{"arch": "mlp_mixer", "model": "sound classifier", "dataset": "short read English sentences (LibriTTS-R)", "train_examples": 26041, "gain_aug_db": 6, "n_mels": 64, "hop_length": 320, "input": "log_mel", "spec_augment": false, "win_length": 400, "targets": ["voice"], "num_classes": 2, "norm": "layernorm", "norm_position": "pre", "activation": "gelu_tanh", "mlp_ratio": 2, "layer_scale_init": 0.1, "parallel_block": false, "inner_norm": false, "moe": "expert_choice", "drop_path": 0.15, "num_experts": 16, "moe_every": 2, "expert_mlp_ratio": 1, "experts_per_token": 1, "shared_expert": false, "patch_size": [32, 4], "layers": 10, "width": 256, "label_smoothing": 0.05, "loss": "cross_entropy", "residual_init": "none", "optimizer": "adamw", "lr": 0.00087, "beta1": 0.8, "beta2": 0.999, "eps": 1e-08, "gradient_centralization": true, "steps": 7500, "batch_size": 512, "epochs": 147.5, "lr_schedule": "linear", "final_lr_fraction": 0.1, "warmup_steps": 750, "weight_decay": 0.2}
Rows from block 7 of a small sound classifier, named by matrix and row number. Rows with one number within an expert belong to one neuron, the router's apart. Each number is 128 + 24 x the weight over its row's rms, rounded and kept within 0 to 255. All counts start at 0. After the name is the row's rms in percent of the matrix's.
Before each expert's rows are labels from the 100 clips, of 14848, where the router gives the expert most weight on average: "top examples" is what is common among them. Only what is clearly more common there than usual is listed. The data: short read English sentences (LibriTTS-R).
# router: router (model.blocks.7.mlp.router.weight, 16x256), inputs 0-85
# up: expert up (model.blocks.7.mlp.up, 16x256x256), inputs 0-85
# down: expert down (model.blocks.7.mlp.down, 16x256x256, transposed), outputs 0-85

# expert 4
top examples: voice: female
router.4 114 [152 166 172 141 107 159 129 120 115 141 145 109 141 138 148 148 129 123 115 133 121 173 165 128 130 141 148 142 154  95 108 110 122 125 151 110 178 130 127 166 154 202  75  99 142 117 134 104 125 161 118 138 106 143  92 129 141 120  75 123 130 116 153 159 136  85 123 153 134 142 123 130 108 131 161 144 130 148 138 155 156 118 136 147 131 135]
up.0 105 [166 115 108 152 123 127 169 107 121 132 172 157 148 144 127 102 161 104 136 141 142 151 122 139 114 155 104 156 110 133 114 109  97 143 113 102 107 127 134  92 109 127 111 130 126  61 119  90 134 193 140 121 112 126 127 115 118 138 150 113 158 102  83 159 104  89 163 143 149 123 148 155 161 120  99 158 156 137 115 133 174 108 129 112 114 129]
down.0 104 [113 140 102 135 112 165 147 166 110 164 134 156  83 125 146 118 154 123 150  88 124 113 135 126 159 110 113 129 149  84 110 135 132 122 140 109 146 137 125 138  92 103 132 158 163 134 155 140 136  82  75 115 104 148 118 113 106 103 156 143  97 125 155 169 110 140 106 132 128 109 120 135 111 132 150 120 166 115 113 108 213 127  99  73 129 144]
up.1 080 [151 136 146 160 153 123 114 136  94 134 151 131 105 153 134  91 143 170 151 176 116 111 131  92 113 128 114 130  77  83  87  91 120 173 121 121 144 127 181 111 130 157  93  94 174 116 132  91 111 149 124 113  99 142  71  84 128 126 123 137 143 111 116 150  61 112 161 113 155 138  66 137 113 140 123 119 131 126 113 151 122 131 132 159 146 150]
down.1 090 [124 128 111 113 150 129 124 122 151 122 166 129 104 161 103 101 109  97 109 148 151 173  99 120 119 148 158 110 107 152 121 148 117 115 116 135 102 147 156 118 135 156 113 154  76 125 136 146 180 169 169 102 146 123 121  58 150 129 149 141 136  99 109 119 140 137 117 105 105 136 145 148 167 143  88 119 155 142 102 145 150 132 111 139 124 178]
up.2 102 [150 105 180 129 117  98 125 130 136 148  95 178 127 129 149 148 146 137 169  94 109 114  95 100 148 145 109 166 144 149 114 143 142 121 159 128  97  70 126 123 102  87 148 123 137 166 141 177 109 121 101 104  83 130 169 152  84 120 180 133 140 130 187 113  85 130 122 129 124 119 148 121 131  93  99 140 143 135 150  88 148 115 117 125 122 103]
down.2 088 [138  99 132 179  82 155 115 119 124 130 119 124 167  98 127 134 129 148 116 138 105 120 161  82 126 158 151 115 131 148 129 115 126 178 167 136 117  99 139 187 132 136 119 147 131 125 110 138 142 103 165 106 127 148 114 160 108 142 126 151 101 115 140 116 108 130 148 136 158 150 131 130  96 120 140 135 139 121 149 141  70 184 129 142 117 108]
up.3 075 [179 122 153 148 123 106 181  97 100  95 127 128 121 145 134 100 121 141 125 128 117 105  56 144 132  85 199 164 115 102 117 115 116 154 127 155 140 111 145 142 127 110 103  99 176 101  99 104 155 153  93  89 116 147 135  85 118 134  51 120 160 113 153 139 138 125 173 122 168 113  99 115 119  96 123 146 101 158 142 165  96 104 112 148 124 106]
down.3 095 [139 158 108 107 152 127 160 107 127 141 140 115 140 156 120  94 134 109  93 159 157 154  83 134 100 124 167 106 137 162 135 167 111 152 147 131  75  89 110  88 167 127 112 164  81 103 138  85 105 121 152 164 100 112 142 107 105 116 144 141 153 105 117 107 167 150  80 179 146 152 147 107 135 140 112 162 183 106 120 145 132  93 118 129 135 151]
up.4 077 [155 122 125 136 103 123 190 119 129 126 116 188 135 113 124 116 160 112 138 125 130 108 142 149 158 153 135 184 114 100  62 144 103 180 114 130 165 120 177 126 122 121 116 109 173 106 148 118 136 168 129 134 114 119 129 129 108 113 132  98 166 122 118 159 123 130 188 125 132 123 103 115 119 124 118 120 121 118 144 116 118  88  96 156 127 152]
down.4 085 [127 123 151 138 128  98 164 131 174 179 117 148  79 127 110  96 144 131 146  76 161 137 174 128 144 137 123 112 130 129 135 159 121  98 105 114  97 157  76 165 115 116  90 149 114 118 141 131 121 144 107 175 120 133 132 103 123 127 177 173 154 129 118 132 109 133 107 142 124  80 124 112 102 125  99 137 120 142 131 103 122 130 120 146 135 114]
up.5 118 [144 115 175 138 118  82 110 134 149 145 104 163 142 121 129 150 117 124 164 102 143 113 106 105 132 151  99 138 141 144 124 121 144 103 156 130 106  79 151 120 109 121 169 147 159 141 128 185 150 110  82 102  99 128 164 154 113 150 158 170 153 135 162 121 119 140 139  94 125 131  97 127 136 104 100 124 135 105 160  88 116 126 114 117 104 134]
down.5 097 [101 134 147 145 131 113  94  62 146 127 112  96 160 124 128 151  97 145 123 102 140 110 143 100  88 123 124 125 144 141 159 106 172 116 166  93 105  83 102 151 104 144 152  73 149 106 133 162 164 101 153  82 118 112 118 139 101 140  95 137 132 151 146 129 134 110 107 136 143 127 140 103  99 124 104 111  65 120 138 104 112 126 138 115 143 117]
up.6 077 [132 111 149 149  97 118 142 108 186 136 123 138 104 148  74 170 104 134 152  96 110 141  98 146 113 137 134 113 127  99  85  87 115  86 123 149  61 107 129 126 145  70 128 108  94 118 123 157 166 137 155 128 112 132 131 114 147 106 144 128 104 152 156 104 127 115 110 153 144 117 142 114 148 138 156  95 166 114 115 111 107 129  93 105 123 118]
down.6 093 [147 127 121 166 132 112 147 126 123 138 126 139 135 127 138 114 123  82  72 121 123 124 108 143 108 159 135 100 129 111 113 132 119  83 112 107 111 157 124 137 108  79  93 126 127 137  89 121  53 128 130 121 115 115 139 143 108 146 118 180  96 151 108 137 117 130 156 155 145 150 126 122 111 169 104 155 104 120 147 156 114 139 109 148 117 135]
up.7 071 [132 124 142 140 111 146 165 139  93 110 152 148 113 144  58 108 112 131 134 144 118 118 100 121 118 122 126 140  95 115  96 133  85 145 140 146 115  85 165 103 130 139 161  81 173 109 144  82 148 141 111  99 137 127 116 110 137 126 118 145 161 129 113 171 121 110 170 151 160 142 103  97 136 135  96 136 138 126 127 137 167 102 111 127 128 152]
down.7 075 [145 133 130 100 129 147 126 166 140  85 145 136 165 133 161 111 131 114 147 131 139 125 116 161 116 154  91 166 140 197 117 135 135 141 144 121 100 141 118 182 118 150 137 111 112 140 127 181 139  95 135 143 121 148 128 127 123 139 134 215 163  95 102 158 126 148 112 126 128 147 129 159  88 147 115 135 115 150 153  97 136 111  99 100 128 134]
up.8 085 [115 145 160 130 127 146 102 168 164 135 117  54 113 116 146 145 151 135 102 137 153 107 121 122 139 148 128 129 137 142 147 154 153  72 148 128 146 140  96 172 150 137 110  78  86  95 132 116 133 110 166 152 144 138 100 140 150 129 135 108 127 148 161 114 152 137  94 152 115 140 116 118 107  91 149 139 136 159 166 101 130 135 150 132 143 156]
down.8 086 [122 125 172 126 127  79 151 148 163 138 136 175 100 141 114 123 110 120 129 167  92  92 117 133 128  83 176  97 105 129 123  95 127 135 114 102 140 123 142 115 161 147 134 122 137 155 101  97  99 128 122 120 125 151 114 114 103 170  48 149 110 112 133 141 115 112 188 107 162 118 124 103 100 116  86 128 131 164 162 118  73 126 149 149 138 186]

# expert 9
top examples: voice: male
router.9 101 [111 124 152  97 181 126 125 142  98 105 115  85 177 103  93 116 130 142 135 103 160  43 118 161 136 128 155 167 161 123 116 121 130  90 168 169 107 169 113 154 126 136 137 124 147  92  95 172 107 103 166 154 125 143  90 181 139 170 115 123 127 117 125 148 117 122 132 147 140 128 132 101 149 166 149 106 129 151 154 122 121 155 123 106 149 163]
up.0 071 [141 214 113 119 138 113 142  93 129 138 125 124 131 138 128 137 143 128 144 124 138 186 155  99 110  91  94  94 107 142 153 143 133 142  88 129 145 174 149 102 158 106 126 100 125 133 167  93 143 184 146 140 112 119 117 135 203 125 121 126 123 124  83 125 159 130 163 134 158 158 151 142 109 128 109 119 153  95  89 134  72 140 134 165 162  95]
down.0 085 [161 143 147 149 154 148 113 113 116 136 142 136 165 129 109 133  98 150 136 124 105 183 146 144  80  97 165 112 178 104  84 132  88 140 129 104  71 145 109 149 131 127 116 116 119  81 131 125 145 148 123 141 131 138 114 176 117  88 123 132 164 126 125 130  77 119 126 132 127 118 110 126 146 116 149 144 146 174 140 115 169 159  97 131 139 105]
up.1 097 [149 160 171 144  94 114 126 104 132 144 123 164 156 125 102 117 131 113 111 169 127 166 119 112 152 108 127 122  85 128 118 108 142 138  94 140 112 140 139 125 133 114 168 140  83  91 118  66 117 163 132 141 112 189 147 126 170 135 138 149 140  74 124 104 142 105 164 142 145 148 115 125 139 139  98 150 162 141 125 144 128 118 142 146  98 117]
down.1 106 [171 137 121 159 158 128 151 149 138 168 138 143 142 130 135 121 144  96 129 156 110 129 139 159 143 125 122 122 101 134  88 157  89 104 175 155  93 189 153 133 152 113 118 139  90 118  81 145 131 152  99 149 164 146 104  72 104 109 146 116 144 111 100 128 114 126 154 138 145 107 108 159 136 114 136 162 133 136 131 156 203 103 119 136 133 147]
up.2 076 [117  88 111 120 178 141 180 154 176 134 157 117 137 112 124 108 130 122 131 105 147 114 139 134 122  96 129 165 134 160  93 110 138 143 121 151 103 141 107 111 104 120 113  90 164 121 121 155  96  98 121 120 164 141 110 123  62 129 126 119 117 146 121 141  91 129 136 128 116 120 119 108 118  83 126 129 109 133 118 137 136 151 159 100 157 187]
down.2 084 [122 120 151 151  89 153 138 157 124 109 117 160 106 114 127 136 100 154 126  79 133  83 152 115 125 157 105 132 144 152 160 124 139 142 149  83 133 125 140  93 132 138 150  95 148 146 128 121 138  93  80 110 144 115 105 129 108 136  88 107 132 172 139 158  96  99 110 123 118 107 111  83 125 167 125 117 123 128 132  88 197 136 158 137 137 105]
up.3 104 [198 177 122 157 110  89 140  72 128 167 135 153 141 133 104 114 135 103 136 158 117 125 110  85 191 135 117 114 114 111 149  91 153 137 125 145 127 110 161 146 136 153 142 151 120 121 112  75 108 124 121 141 139 140 128 135  82 132 106 185 142  84 126 132 127 131 154 157 110 113 102 153 151 116 102 145 168 125 134 120  98 132 119 148 107 120]
down.3 093 [137 136  67  81 122  86 136 123 139 134 121 103 119 148 131 136 124 124 107 143 104 122  86 150 129 127 100 104 135 112 129 129 109  99 148 122  88 155 139 110 109 128 100 140 114 110  84 180 125 114 140 167 122 133 110 141  78 134 132 134 120 134  80 140 128 137 142 128 108 114 157 129 170 134 129 138 132 149  92 173 216 153 134 140 121 145]
up.4 100 [ 75  71 122 132 147 129 111 162 133 124 109  73 117 103 117 154 119 187 138 110 115  72 123 166 113 100 143 137 163 145 103 129 121 111 165 149 113 134 112 145 115 152 115 116 141 145 109 160 102 107 178 150 173 134 123 145 142 158 144 100 144 142  95 162 112 121 121 121 131 119 156 112 119 129 157 117  61 115 144  91 128 129  95 155 158 160]
down.4 091 [112 106 186 115 122 105 124 125 115 131  87 117 125  65  98 134 165 112 126 124 141  85 151 130 125 149 130 165 120 117 142 142 133 144 108 141 125 112 120 130 121 111 137  97 134 112 124 136 117  84  68 120 126 146 136 142 137 144 128 117 119 104 174 139 125 134 117  97 149 158 108 143 106 139  70  92 108 117 141 110  53 101 131 140 132  84]
up.5 118 [172 185 149 162 109 136 114 108 116 138 100 157 152 144 119 122 110 111 144 160 129 144 129 117 175 109 154 123  72 119 197 100 124 128 119 144 119 157 129 142 146 139 126 130 108 102 122  60 114 174 132 147 112 147 109 122 109 113 120 133 138 103 115 131 136 121 143 147 139 100 113 126 122 110 126 139 151 154 123 136 116 146 128 116  89 108]
down.5 102 [128 146  93 152 139  90 137 125 164 133 119 134 108 128 116 126 110 108 175 154 139 137 106 130 128 120 149 104 116 150 132 113 122 143 151 111 100 173 188 172 161 145 104 131  98 130 136 155 116 168 102 151 133 165 116 130 101 112 147 115 143 106 119 121 118 149 156 151 106 126 123 152 195 160 109 152 160 144 159 111 160 150 136 143 107 144]
up.6 090 [133 204 120 141 142 125 147  88 147 162 132 170 161 132 137 117 131 128 171 177 102 152 110 129 109  82 108  84  88 136 134  47 101 169 129 114 152 133 134 136 118 107 130 110 158 112 125  88 135 144 107 122 131 152  94 126  76  98 134 123 137 103 142 128 128 122 137 131  94 155 118 148 136 136  87 135 153 100 159 156 114 149  93 160  83 137]
down.6 091 [109 134 140  90 124 134 125 153 136 127 121 139 104 168 128 123 118 154 132 111 130 119 126  96 124 119  95 121 157 114 131 117 138 105 154 104 157 120 124 152 134 130 123 142 118 120  95 130 131 113 121 117 124 137 113 142 115 179 130 157 171 121 109 162 163  99 125 141 105  81 112  54 152 129 141 159 132 107 100  94 194 105 142 113 159 170]
up.7 109 [132 184 148 117  87 121 146 125 125 139 112 160 132 128 121 163 104  81 153 122 126 122 104 109 161 141 140 107 110 121 148 116 121 130 160 131 107 104 129 127 138 120 130 141 101  92 115  51 127 156 125 138 154 159 139 103 110 119 154 153 149 105 133 139 112 121 118 139  93  93 140 125 150 117 110 157 170 150 104 115 116 148 128 111 105 110]
down.7 106 [143 126 119 140 129 131 120 149 107 131 156 133 160 168 140 103 140 109 121 119 125 132 133 144 128 125 114 108 137 144 128 162  91  97 119 125 125 125 136 134 129 148  92 139  48 116  92 127 145 149  85 142 127 114 128  97 129 105 167 107 138 116 125 141 135 123 181 143 115 136 135 116 115 135 139 159 168 120 112 169 247 144 153 135 114 150]
up.8 100 [ 93 114 131 115 185 128  84 158 142 130 118 118 154 109 126 129 148 179 135 116 117  94 127 171  98 115  97 172 174 136 123 165 111 118 146 169 144 129 126 170 141 142 138 107 124 146 136 198 127 104 129 119 160 104 126 142 152 155 131 121 128 159 130 172 136 127 114 100 135 107 131 114 109 125 166 100  83 124 114 162 135 148 115 128 160 149]
down.8 127 [ 96 110 129 109  83 132  96 121 124 103 125 124 122  99 118 144 128 142 116 109 155 114 145 110 133 103 126 132 144 114 150 138 162 144 122 122 173 119 108  97 125 119 166 120 157 127 149 140 111 111 166 124 123 114 118 105 159 124 121 118 115 148 145 104 126 168 104  96 132 129 105 118 122 114 131 100 114 129 126  95  74 136 173 110 163  62]

# expert 13
top examples: voice: male
router.13 095 [ 89 147 101 139 138 143 135 125 132 117 124 169 165 146 123 114 138 111 132 109 135 138 140 130 116 111 126 116  73 132 145 204 136 101 163 112 128 143 164 127 114 142 166 134 140 185 161 137 119  71  88 105 131  99 109 116 144 128 155 135 123 129 158 103 151 120 143 119 110  83 165 164 115 110 132 105 138 119  93 116 122 144 144 141 144  83]
up.0 113 [109 165 135 148 171 122 150 144 106 131 139 115 149 133 132  84 138  84 138 138 119 142 126 135 110 102 115 109 119 120 122 138 127 146 152 120  87 128 187 121 111 141 138 148 141 215 171 167 132  81 111 122 134 102  96 132 142 111 164 120 101 132 118 116 137 108 138 111 129 110 147 148 146 103 130  76 148 109 124 108 118 136 123 135 165 121]
down.0 107 [147 119 146 144 133 126 102 130 135 130 114 115 131 124  88 160  94 134 137 129 100 101 159 125 146 111 156 112 134 101 161 122 139 148 112 107 134 145 111 142 142 102 107 103  98 120  97 120 136  85 205 129 141 128 115 122 123 139 133 144 168  91 153 127 143 153 108 126 125 137  94 102  75 127 121 146  78 136 126 108 125 179 153 129 116  71]
up.1 108 [122 148 134 119  94 130 123 115 143 106 126 151 134 142 145 144 131 128 109 103 139 129 126 137 126 148 103 135 117 162 105 152  99 101 137 119 106  91 116 148 134 124 185 132 105  59 105  62 142 165 153 130 110 150 120 145 117 155 101 110 130 101 155 105 175 158 149 129 114 134 138 113 129 126 116 169 147 158 108 135 103 173 164 125 133 139]
down.1 097 [106  88 138 130 136  89 127 136 107 147 137 122 114 142 142 134  94 115 142 130 120 152 124 149 109 152 108 116 102 137 122 159 143 146 176 120 105 129 150 132 121 116 130 173 132 126 141 129  97 122 153 111 130 137 106 164 133 132 182 106 109 120 122 151 138  68 123 100 121 114 141 134 185 114 152 131 136  79 119 151 137 111 138 132 126 114]
up.2 122 [128 144 143 111 109 140 137 133 109  99 110 143 110 117 110 181 132 118 118  80 138 141 122 137 109 155 128 151 146 116 139 143 112 123 153 115 138 106 115 161 125 102 130 126 112  65 133  98 131 152 146 102 117 119 173 182  91 110 133 126 125  86 154 108 171 129 114 123 101 138 138 142 113  96  91 154 127 154 113 134 155 161 161 126 142 126]
down.2 100 [111  75 107 151 145 133 115 171 148 131 170 123 165 134 127 137 141 127 160 122 125 139 114 149 107 131 107 140 125  95 113 133 138 158 139 155  92 123 130 138 119 129 130 175  71 106 111 128 103 168 115 102 152 101 140 122 182 123 142 137 111 127 125 102 116 109 119 142 125 124 170 158 141 124 104 126 156 125 116 144 168  92 147 142 137 130]
up.3 127 [149 109 130 119 116 143 130 131 157  86 108 179 151 130 127 155 174 137 116 102 148 128 145 154 102 124 115 123 121 157 146 131 112  97 142 118 120 108 123 112 105 144 135 120 115  30 102  49 111 171 126 130  84 127 145 158 104 134 128 129 127 103 139 124 141 142 145 136 128 114 143 124 131 117 116 176  83 162 112 116 110 138 180 136 135 162]
down.3 156 [142 157  85 183 157 112 158 128 149 160 165 136 136 151 122 134 133 109 128 158 126 165 117 151 132 133 130 102  99 105  94 127 100 101 107 155 104 145 142 150 142 105 100 152  84 106 117 111 145 152 108 139 110 128 154 114 108  99 170 124 140 118 101 134 112 113 158 145 149 148 118 184 148 150  90 130 162 134 122 143 172 112 104 139  94 160]
up.4 084 [129 146 156 109 120 138 148  99 156 130 140 170 157 133 113 129 157 142 139 145 138 140 134 128 131 126 128  75 132 143 141 140 140 128 114 143 156 145 130  82 114 151 144  88 134  28 109  96 147 170 134  94 120  89 144 159 151 150  48 119 149 110 111 146 147 137 133 120 116  99 103  98 130 114 147 139 132 174 159 153 101 122 110 102 114 129]
down.4 079 [154 115 111  82 147 153 147 143 130 161 117 127 101 150 167 117 143 134 175 164 120 188 132 131 127 158 158 137 114 116 132 115  83 142 144 138 139 138 137 141 119 156 101 129  99 116 131 127 104 125 126 153  97 133 110 167 134 121 134 126 113  88 113  98 147  85  90 134 123 111 128  98 123  98 125 145 123 128 111 157 157 156 122 109 129 159]
up.5 084 [ 88 144 114 100 146 122 149 106 127 103 155 145 120 151 103 110 117 112 111 141 128  83 183 116  96  91 134 109 137 111 105 141 143 155 144 107 145 168 148 159 124 124 153 131 102 187 150 155  96  78 148 130 140 115 106 151 134  89 124 113 100 100 149  89 129 135 160 143 124 147 144 145 138  92 150 127 110 157 120 127  85 100 121 179 125 162]
down.5 094 [158 143 125 143 110  92 108 120 117 139 142 158  99 118 108 130 116 152 103 138 100  97 123 129 132 107 130  77 160  73 138 135 108 118 127 133  96 100 115 130 125 141 132 154 120 117 110 108 124 110  81 136  77 137 141 185 145 125 144 145 115 110 122  95 136  78  98 132 122 117 122 147  94 120 126  98 118 120 119  72 106 103 130  96 129 128]
up.6 115 [101 145 103 119 158 135 138 112 123 126 141 110 137 137 128  95 110 109 151 144 131 111 127 132 118 100 126 147 104 126 126 143 126 134 143 100 148 137 185 113  97 151 152 134 147 205 160 179 142  73  70 135 110 126  81 143 140 113 173 110 148 151 129 105  92 122 154  93 129  68 106 160 109 112 136 122 122 105 115  85 148 129 120 152 129 102]
down.6 102 [140 141 148 134 120 125 102 138 125 104  61 160 124 106 118 161  81 172 145 123  76 137 135 112 148 131 100 155 143 145 149 135 170 110 108 130 158  98  65 144 136 126 142 135 145 109 141 135  96 149 189 134 141 138 118 144 135 144 104 148 119 130 159 147 133 149 101 133 164 164  88  96 132  73 137 143 115 162 145 139  79 138 140 115 148 141]
up.7 078 [140 165 134 109 117 104  93  98 165 160 127 132 121 139 149 140 153 153 107 119 120 150 165 136 122 103 111 109 121 155 124 146 134  92 102 109 131 115  81 112 134 120 152  99 141  27 127  78 102 156 149 102 105 112 155 136 116 151 107  81 144 151 132 151 128 138 139 146 114 121 156 112 123  88 162 144 133 133 147 129  98 125 107  99 137 143]
down.7 079 [151 141 176 127 101 132 192 125 115 120 130 135 161 159 160 119 109  83 116 147 122 154 134  95 141  96 117 124 115 176 115  87 142 128 106 135 107 114 155 177 131  93 120  99 125 144 128 131 108 109 111  98 114 168 163 106 175 125  94 150 120 144 132 185 121 139 158 104 113 105 109 129 126 118 128 119  82  97 137 132 161 145 150 177 158 138]
up.8 086 [135 153 149 176  91 164  73 135 136 137 160 106 151 153 152 108 134 131 106 150 145  99 155 148 105  99 112 100 133 119 128 125 114 134 104  78 137 122 119  98 109 132 131 103 147  91 110 129 130 211  95  96 128  82 132 122 119 132 116 147 133 114 155 165 152 141 142 109 142  96 128 130 122 113 107 131 133 137 126 118  99 116 159 137  77 164]
down.8 102 [159 193  93 133 110 133 131  99 118 111  87 101 164  84 120  90 114 123 172 100 168 161 156 109  80 103 160 131  92 130 134 102 167 152 148 121 143 112 149 146 124 160 101 116 135 113 111 142 123 112 154 120 123 179  99  95 167 100 109 128 139 120 139 191 137 120 135 135 183  86 121 100  91 147 120 124 150 117 146 178 131 135 147 118 176 121]

# expert 8
top examples: voice: male
router.8 089 [150 124 136 125  98 127 114 112 141 130 128 148 124 122 164 115 127 175  96 169 105 104 155  83 135 148  96 118 118 126 120 108 150 131  85 150 109 111 106 134 115  78  93 129 140 152 130 136 121 144 100  85 137 140 127 142 116 136  98 119 130 136 178 107 110 173 136 113 150 142 130 108 143 138 102 138 121  88 153  89 113  90 130 145 125 132]
up.9 080 [149 129 161 167 185 158 162 139 123 128 137 123 160 136 128 144 113 113 120 142 124 109 127 114 110 151 139 144 139 142 146 129 120 111 164 126 112 114 109 124 145 128 142 133  79 115 136 120 161 136 134 114 145 113 162 133  98 146 162 106 112 130 101 146 121 145 145 115  86 146  92 164 125 125 100 170 117 146 101 158 180 105 152 181 142 118]
down.9 096 [127 121 127 167 111 138 118 118 128 128 140 118 105 178 158 109 119 112 170 183 104 160 135 135 104 150 104 149  90 138  98  89 171 100 101 174  90 168 115 128 149 114 114 135  93 114 110 153 147 149 132 138 109 128 130 119 130 120 140 147 142  98 117 113 127 155 120 132 118 133 111 121 148 156 112 159 130 123 111  88 171 101 148 163  83 146]
up.10 090 [140 147 153 130 176  94 141 113 172 133 130 120 113 130 135 102 173 103 127 122 136 103 116 119 114 145 169 137 146 153 129 180 109 143 180 139 157 127 121  90 132 139 139 124 125 142 158 117 119 161 157 113 118 102 139 127 115 157 140 151 143  99 132 108 132 121 122 121 115 116 144 144 190 158 104 117 138 107 103 150 137 178 126 152 159 127]
down.10 096 [126 115 134 131  56 122 128 134 154 147 158 185 133 114 131 135 133 113 108 157  80 130 142 117 102 137  98 138 140 140 156 115 145 175 180 115 112 152 132 124 124  98 135 114 128 114 112 135 106 145 111 134 122 121 126 136 109 144 151 131 126 140 144 141 127 122 130 132 104 106 103  93 134 133 128 151 141 117 134 113 189 167 139 126 141 122]
up.11 102 [138 144 100 153 160 120 146 128 117 142 182 139 103 106 146 100 134 101 152 131 149 114 127 164 125 102 158 146 132 141 148 173 102 137 134 139  98 102 140 108 154 136 151 166  59 151 121 134 102 157 164 167 163 155 142 116 134 144 136 124 137 139  90 145 147 151 119 110 112 129 145 170 161 180 118 114 167 137  66 124 154 124  77 147 115 124]
down.11 090 [126 143 121 159 132 158 164 113 145 154 113 134 129 138 155 142  94  69 125 161 105 125  76  89 124  96 126 138 125 130 137 143 107 119 119 127 113 119 129 107 160 112  91 133 147 152 130 100 149 146 120 107 115 107 128 119 131 111 128 142 175 127 124 113 124 156 119 174 136 174 115 139 115 126 103 152 113 135 133 127 171 132 142 165  82 116]
up.12 093 [ 75 149 128 138  70 179  81 143 139 115 113 115 121  93 102 143 121 167 122 101  97 102 150 125 108 131 129 114 112 134 161 106 173 118  75 127 156 148 128 145 107  98 112  90 185 181 109 182 143 130  95 105 123 114  83 166 132 118 106 147 151 125 162  95 138 113 104 132 151 104 111  78 112  96 140 137 128  69 130 125  79  72 154  97 100 116]
down.12 099 [116 108  75 133 199  99 108 126 147  92 126 125 131 138 115 134 148 131  82 143 136 102 128 113 152 142 148 118 127  88 150 181 133 120 129 134 100 120 117 100 116 166 132 156 126 128 155 164 170 111 183 132 110 155 163 126 144 128 124 130 132 116 110 163  97 138 135  90 147 141 140 159 110 155 163 105  99 120 121 143  73 127 102 127 163 137]
up.13 079 [151 116 131 124 184 115 148  75 123  98 109 108 114 111  73 126 120 128 134 150 145 176 137 137 126 165 142 141 137 155 183 125 121 148 128 153 111 128 145 142 155 115 125 124  52 116 109 148 123 141 143 134 137 138 152 122 110  93 138 116 125 101 117 123 148 148 121 120 134 130  85 176 136 111 160 135 111 143 111 115 126 161 152 126 145 119]
down.13 092 [152 123 146 114  48 125 148 133 100 124 108 140 155 118 126 122 109 167 148  91 117 100 139 163 122 140 117 158 135 128 137  92 111 106 128 129 150 143 138 120 108 144 143 155 153 111 135 104 101 137 113 142 114 125 112 130 116 100 130 155 148 127 163 113  82 142 110 131  79  96 123  68 126 104 129 138 200 124 150 153 168 151 150 133 133 156]
up.14 094 [162 103 133 145 143 141  66 135 124 161  94 121 117 108 122 131 121 104 153 155 156 147 150  87 137 154 116 136 132 138 131  81 150 125 117 125 162 124 145 142 129  83 138 104  71 120 114 175  76 143 126 132 170 153 128 138 112 128 126 142 141 142 145 114 161 133 118 122 158 131 129  88 128 129 123 136 114  81 123  80 111 133 113 139  77 145]
down.14 085 [152 127 139 130 112 104 136  83 114 130 118 160 149  91  96  80 102 141 101  83 143 107 139 112 101 105 158 143 121  79 137 133 131 113 167 121 130 127 146 143 188 127 121 115  79 158 129 151 104 124 103  98 122 109 162 173 189 121 104 137 134 117 139 157 145 104  89 103 118 102  91 110 116 141  80 143  99 118 163 100 161 143 161 157 135 121]
up.15 103 [149 127 152 139  64 118  95 119 122 139  77 129 123 102 111 132 113 136 119 160 132  83 121 151 117 132  89 110  93 131 145  53 167 165 114 123 138 114 136 131  94  88 117  96 165 154 153 175 134 116  78 140 114 127 108 149 136 115 112  99 148 138 156 157 120 136 153 107 118 109 156  51  87 129 145 124 109  87 119 112 105 128 138 135  84 117]
down.15 102 [104 124 126 105 146 165 119 115 145 116 149 152 105 117 134 127  94 153 148 116 164 103 100 119 122 126 116 115 109 141 133 126 151 172 135 138 159 105 135 136 123 141 140 113 187 154 114 115 131 105 102 110 147 153 150 154 131 121 123 122  87 159 129 128 154 136 121  71  93 121 147  95 105 141 152 109  99 112 116 103 137 166 146 137 156 113]
up.16 086 [167 141 115 129 162 144 142 103 149  92 107 123  96 120 142 110 128 142 161 143 124 129 157 136 162 108 142 145  98 114  96 180 128 137 170 124 124 150 135 129 156 115 168 144  98 123  84 141 107 146 185  75 143 107 118 140 131 130 132 133 132 108 102 112 147 123 131  67 118 147 127 191 166 159 120 106 126 134 110 157 142 130  86 137 154  79]
down.16 094 [161 137 128 157  60 142 158 137 141 152 126 140 154 122 140 140 122 103 150 108 112 104 133 113 137 154 152 162 128 160 151  86 103 106 140 115 117 115 151  97  95  90 121 117 125 105 122 131  96 127 139 138 103 102 126 123 149 161 120 110 151 114 141 101  81 158 142 141 118 103 119  75  81  97 138 195 141 120 116 168 139 112 106 112 153 136]
up.17 113 [161  94 134  91 191  84 138 119 115 133 107 125 119 147 109  93 141  89 132 112 129 170 121 114 132 138 136 143 143 127  98 140 135 169 169 119 115 106 135 165 162 113 130 162 112 135  99 136 120 134 122 118  95 118 117 123 119 153 113 151 109 157  93 121 109 141 139  78 136  94 150 148 143 160 119 143 122 141 143 120 128 157 113 111 141 108]
down.17 097 [109 150 109 101 115 133 131  73 123 148 107 130 125 134 152 139 100 132  92 116 112 112 137 136 125 133 130 156 140 133 126 119 171 156 147 146 120  92 126 184  87 128 132  96 142 131 136 119 145 145  94 140 120 127 109 146 144 153 126 124 118 138 160 115 124 139 100 165 120 128 158  95 106  95  70 144 148 135 193  75 196 128 131 144 148  85]